Weights of a small text-conditioned image diffusion model: 32-pixel images, norm rmsnorm.
Rows from block 2 of the text encoder of a small text-conditioned image diffusion model, named by matrix and row number. Rows with one number belong to one neuron. Each number is 500 + 25 x the weight over its row's rms, rounded and kept within 0 to 999. All counts start at 0. Numbers have three digits each. After the name is the row's rms in percent of the matrix's.
After each neuron's rows are labels from the 100 texts, of 14976, where the neuron reaches its highest value: "tokens" is the input token at the peak. Only what is clearly more common there than usual is listed. The data: photos with spoken descriptions (Open Images, Localized Narratives). In brackets: how many of the 100, against the usual share in percent.
# fc1: MLP up (text_encoder.blocks.2.mlp.fc1.weight, 384x128), inputs 0-31
# fc2: MLP down (text_encoder.blocks.2.mlp.fc2.weight, 128x384, transposed), outputs 0-31

fc1.184 099:500503503502500499499499499504501498495498504494477499506503499510498499499513514493478493501493
fc2.184 115:499498501500499501500501499501499500501501500498527503501492489508512559496466553469520512465537
tokens: "." (44 vs 1.2); "n" (19 vs 6.4); "w" (13 vs 1.8)

fc1.351 126:500502501501501503499499500502503502499489499500488499499506497508512494502497502484490484486497
fc2.351 108:501498500501499500499501498502499501498498500502506502501498505502499575499499556585477526441487
tokens: "h" (46 vs 4.7); "." (32 vs 1.2); "w" (21 vs 1.8)

fc1.159 098:500505500500499500499499502503502501498492506500465505490506504498520501494502501492456503504497
fc2.159 095:500498500498499499500500504501500502499496499499520488505514505487490429501548486585567485491482
tokens: "h" (33 vs 4.7); "w" (31 vs 1.8); "." (12 vs 1.2); "b" (9 vs 1.3)

fc1.122 125:502503501500501501500499499501500498501504488498516497493506494503507502486498499487537493491507
fc2.122 121:500500501498498499500500502498500500496497502498478501506486496451431460518522490581446480500450
tokens: "." (59 vs 1.2); "h" (12 vs 4.7); "<end>" (8 vs 0.4)

fc1.29 095:501505501500500501499499501502499497495493506494480494510492513496502498507517496496460491504486
fc2.29 110:499498500499499500499500502500499501500501498497515497509499492477496440501507450500554516607483
tokens: "w" (80 vs 1.8); "v" (11 vs 0.2)

fc1.326 081:501506499498500503499499503501501502500498506502521493493492490523492510492506488493507510518508
fc2.326 099:502498500499498498500499503500499502498497499496497508505507487578518512507495492376501494485500
tokens: "h" (29 vs 4.7); "w" (26 vs 1.8); "." (17 vs 1.2); "<end>" (9 vs 0.4)

fc1.47 129:501504501501500499499498499503499494493506492496509492505490492493508512492515496498496474474477
fc2.47 098:499499502498499499501500504499500500497498503494485509496520518476452440513526484558521491614510
tokens: "." (43 vs 1.2); "w" (27 vs 1.8); "<end>" (15 vs 0.4); "v" (8 vs 0.2)

fc1.340 105:501504499500500502499498501502501501500495503502505491501500487510508499496508496496505498511504
fc2.340 107:501498500500498499500500502501500502498495503502507499497502499539534528506509492561516494443549
tokens: "h" (31 vs 4.7); "w" (29 vs 1.8); "." (18 vs 1.2); "v" (10 vs 0.2)

fc1.84 108:501503500498500503499500500501502501505497497507525491508496498494521501495502494500524499507503
fc2.84 125:501498501500499500500501499501500500498501503504487505501505497513550545508468491569478500451560
tokens: "w" (66 vs 1.8); "h" (31 vs 4.7)

fc1.354 096:500505500500500500499498500502501497496507497490484501499489510493521501494508513513483504481504
fc2.354 115:500498501499500499500500503500499502499499501501508494502508493540496429501483455547493506565467
tokens: "." (41 vs 1.2); "w" (34 vs 1.8); "v" (11 vs 0.2)

fc1.248 155:502502499499500501500499500500501500504504495501513494500500500491511501495500491489532504496500
fc2.248 103:502498501500498499501500502499500500497498505504482504506496499492525528510507500569483493488506
tokens: "b" (37 vs 1.3); "w" (27 vs 1.8); "." (16 vs 1.2); "v" (7 vs 0.2)

fc1.373 196:500501501500500501500499500502501500501498497502509498493506504504501493497498505491526506510517
fc2.373 130:500498500500499501500501500501500500499499500502492506507491490485519539506454488561495493424522
tokens: "h" (60 vs 4.7); "w" (32 vs 1.8)

fc1.255 113:500504500501499500500498499503502499499502506508492505497484504505503492504503501500509496496505
fc2.255 092:502499500500498499500501501500501503501502502493507498499512481505475558505486562548456528491462
tokens: "h" (35 vs 4.7); "w" (24 vs 1.8); "n" (13 vs 6.4); "." (12 vs 1.2)

fc1.357 087:499502501501498501501499502503503501501494511497505488501506503513511497496501491521516492510495
fc2.357 111:500498499500500500500501501503500501500500500497499506506497484500512541498477544366510494452494
tokens: "h" (44 vs 4.7); "w" (41 vs 1.8); "v" (7 vs 0.2)

fc1.137 089:501506501500500500499498501503500500502501502504516497497499492515514503489495490506500497493501
fc2.137 092:501498501499498500500500501500499501499499502499495504504498495470482578507529502526459475507448
tokens: "h" (32 vs 4.7); "." (28 vs 1.2); "w" (19 vs 1.8); "b" (9 vs 1.3)

fc1.352 101:502505501500500498499498500504501498500499494499471496500511480508508488493508500481490505522493
fc2.352 083:499498501498498500500499503499499501499505505493527500500487523487502492507470483527523499559523
tokens: "." (36 vs 1.2); "h" (22 vs 4.7); "w" (15 vs 1.8)

fc1.334 114:500504500499500502498500500501502501502497494497497506498500497501498493495495490496486479521481
fc2.334 110:502499501500498499499500501499501501499499499498490494499509510506479476510500453560530506425538
tokens: "." (49 vs 1.2); "w" (34 vs 1.8); "v" (10 vs 0.2)

fc1.207 084:499502502503498499498498499504502503508499502505507497497506501506496510498493487494499499511491
fc2.207 095:498498500500500500500502501501499500500501501504508503506495496512518517500430496551471505419497
tokens: "w" (49 vs 1.8); "b" (14 vs 1.3); "h" (14 vs 4.7); "v" (10 vs 0.2)

fc1.305 133:501504502500500500501499500503500496494502505498487493498494495507493487498498500488497495511497
fc2.305 098:499498502499499500500500502499500501498499494492509503503511502480436455513515479583510507455471
tokens: "w" (30 vs 1.8); "." (28 vs 1.2); "h" (22 vs 4.7); "b" (7 vs 1.3)

fc1.382 097:502505501500500500499497499502499496496502496496529490498485499519504511510524503496541477478504
fc2.382 106:500498502499498500500500501499499501498495501499475501504506490487482448509517458434489513593486
tokens: "." (46 vs 1.2); "w" (30 vs 1.8); "v" (7 vs 0.2)

fc1.197 111:501503500501500502499499501500500504511500510504506493510500490498514494502495501506505498514497
fc2.197 102:500498499499500499499500502502499502499499505502491497498499505431488571499549511539475500597549
tokens: "." (26 vs 1.2); "h" (22 vs 4.7); "w" (18 vs 1.8); "b" (11 vs 1.3)

fc1.116 088:500504501500501499498497501503501499499501486494509496491502486503509527481530509490552503525507
fc2.116 102:499498501499499500500500503500499501499500503500494500508496513556563418504477492443519494521559
tokens: "." (48 vs 1.2); "<end>" (18 vs 0.4); "w" (10 vs 1.8); "v" (8 vs 0.2)

fc1.330 082:499504500501501502498498502501501503509499499496501503495499503498506503494494496497490495518513
fc2.330 091:499498500498500500500499503501499502499501503500500489519484500514482447499519492449481508571425
tokens: "." (35 vs 1.2); "w" (21 vs 1.8); "h" (12 vs 4.7); "k" (9 vs 0.8)

fc1.332 105:500505500500500500499498500503502502504504498491495503499493512498502518506500506499488526529505
fc2.332 095:500497501499499500501500503500499501500502503499499493507500498526495407501484471537504484520485
tokens: "w" (52 vs 1.8); "v" (14 vs 0.2); "." (9 vs 1.2)

fc1.216 096:500502502501499501498499500503503502505496504498499486501513489489505519501519514507509488496500
fc2.216 107:500497500501499500500503500502500500498499503504492509496493504520520539505466496555485522452555
tokens: "." (48 vs 1.2); "v" (20 vs 0.2); "w" (9 vs 1.8)

fc1.329 104:501505500500500502498500502502500500496492509509511505497507489507502485493498503512468496507497
fc2.329 084:502499500499497499499499503499499501497497500494500493505496504460457590509554495538505484538531
tokens: "h" (33 vs 4.7); "w" (23 vs 1.8); "." (15 vs 1.2); "b" (15 vs 1.3)

fc1.48 135:500502501501500500500498500501500498502505497499533498499503498503508504492495493487519514510509
fc2.48 102:499498500499500499500500503501500502497494502498449498513495502444425473509536470584458482565461
tokens: "." (53 vs 1.2); "w" (15 vs 1.8); "v" (8 vs 0.2); "<end>" (8 vs 0.4)

fc1.231 121:500501503504499498499499499502499497504509486496518500501492504510517496492508503489548500477513
fc2.231 087:497499500499500500500502502500500500498501510501470497502503494500546542500477521525440521566552
tokens: "." (77 vs 1.2); "v" (11 vs 0.2); "w" (8 vs 1.8)

fc1.348 086:501505500499501501497497501502498496493500506506472504497503509492495473493489491501462496499496
fc2.348 101:501499501499498499499500502500498501500498500498520499498508484531523593498530559552540497467518
tokens: "h" (36 vs 4.7); "w" (27 vs 1.8); "." (19 vs 1.2)

fc1.74 091:502498502500500502501499500500502499496495515511494489500495522495480510502506502485501502518498
fc2.74 104:503497500502499500500501497501501501503501500498506501506506488509495522501472480456501486384444
tokens: "h" (35 vs 4.7); "." (19 vs 1.2); "w" (14 vs 1.8); "b" (12 vs 1.3)

fc1.152 111:500503501499500502500499499500500501502495506499508508501505496506496500505496505496482488503499
fc2.152 115:500498502499499500500500499500498500500500501501496500503492498463470546501541559419504498492497
tokens: "w" (49 vs 1.8); "h" (28 vs 4.7)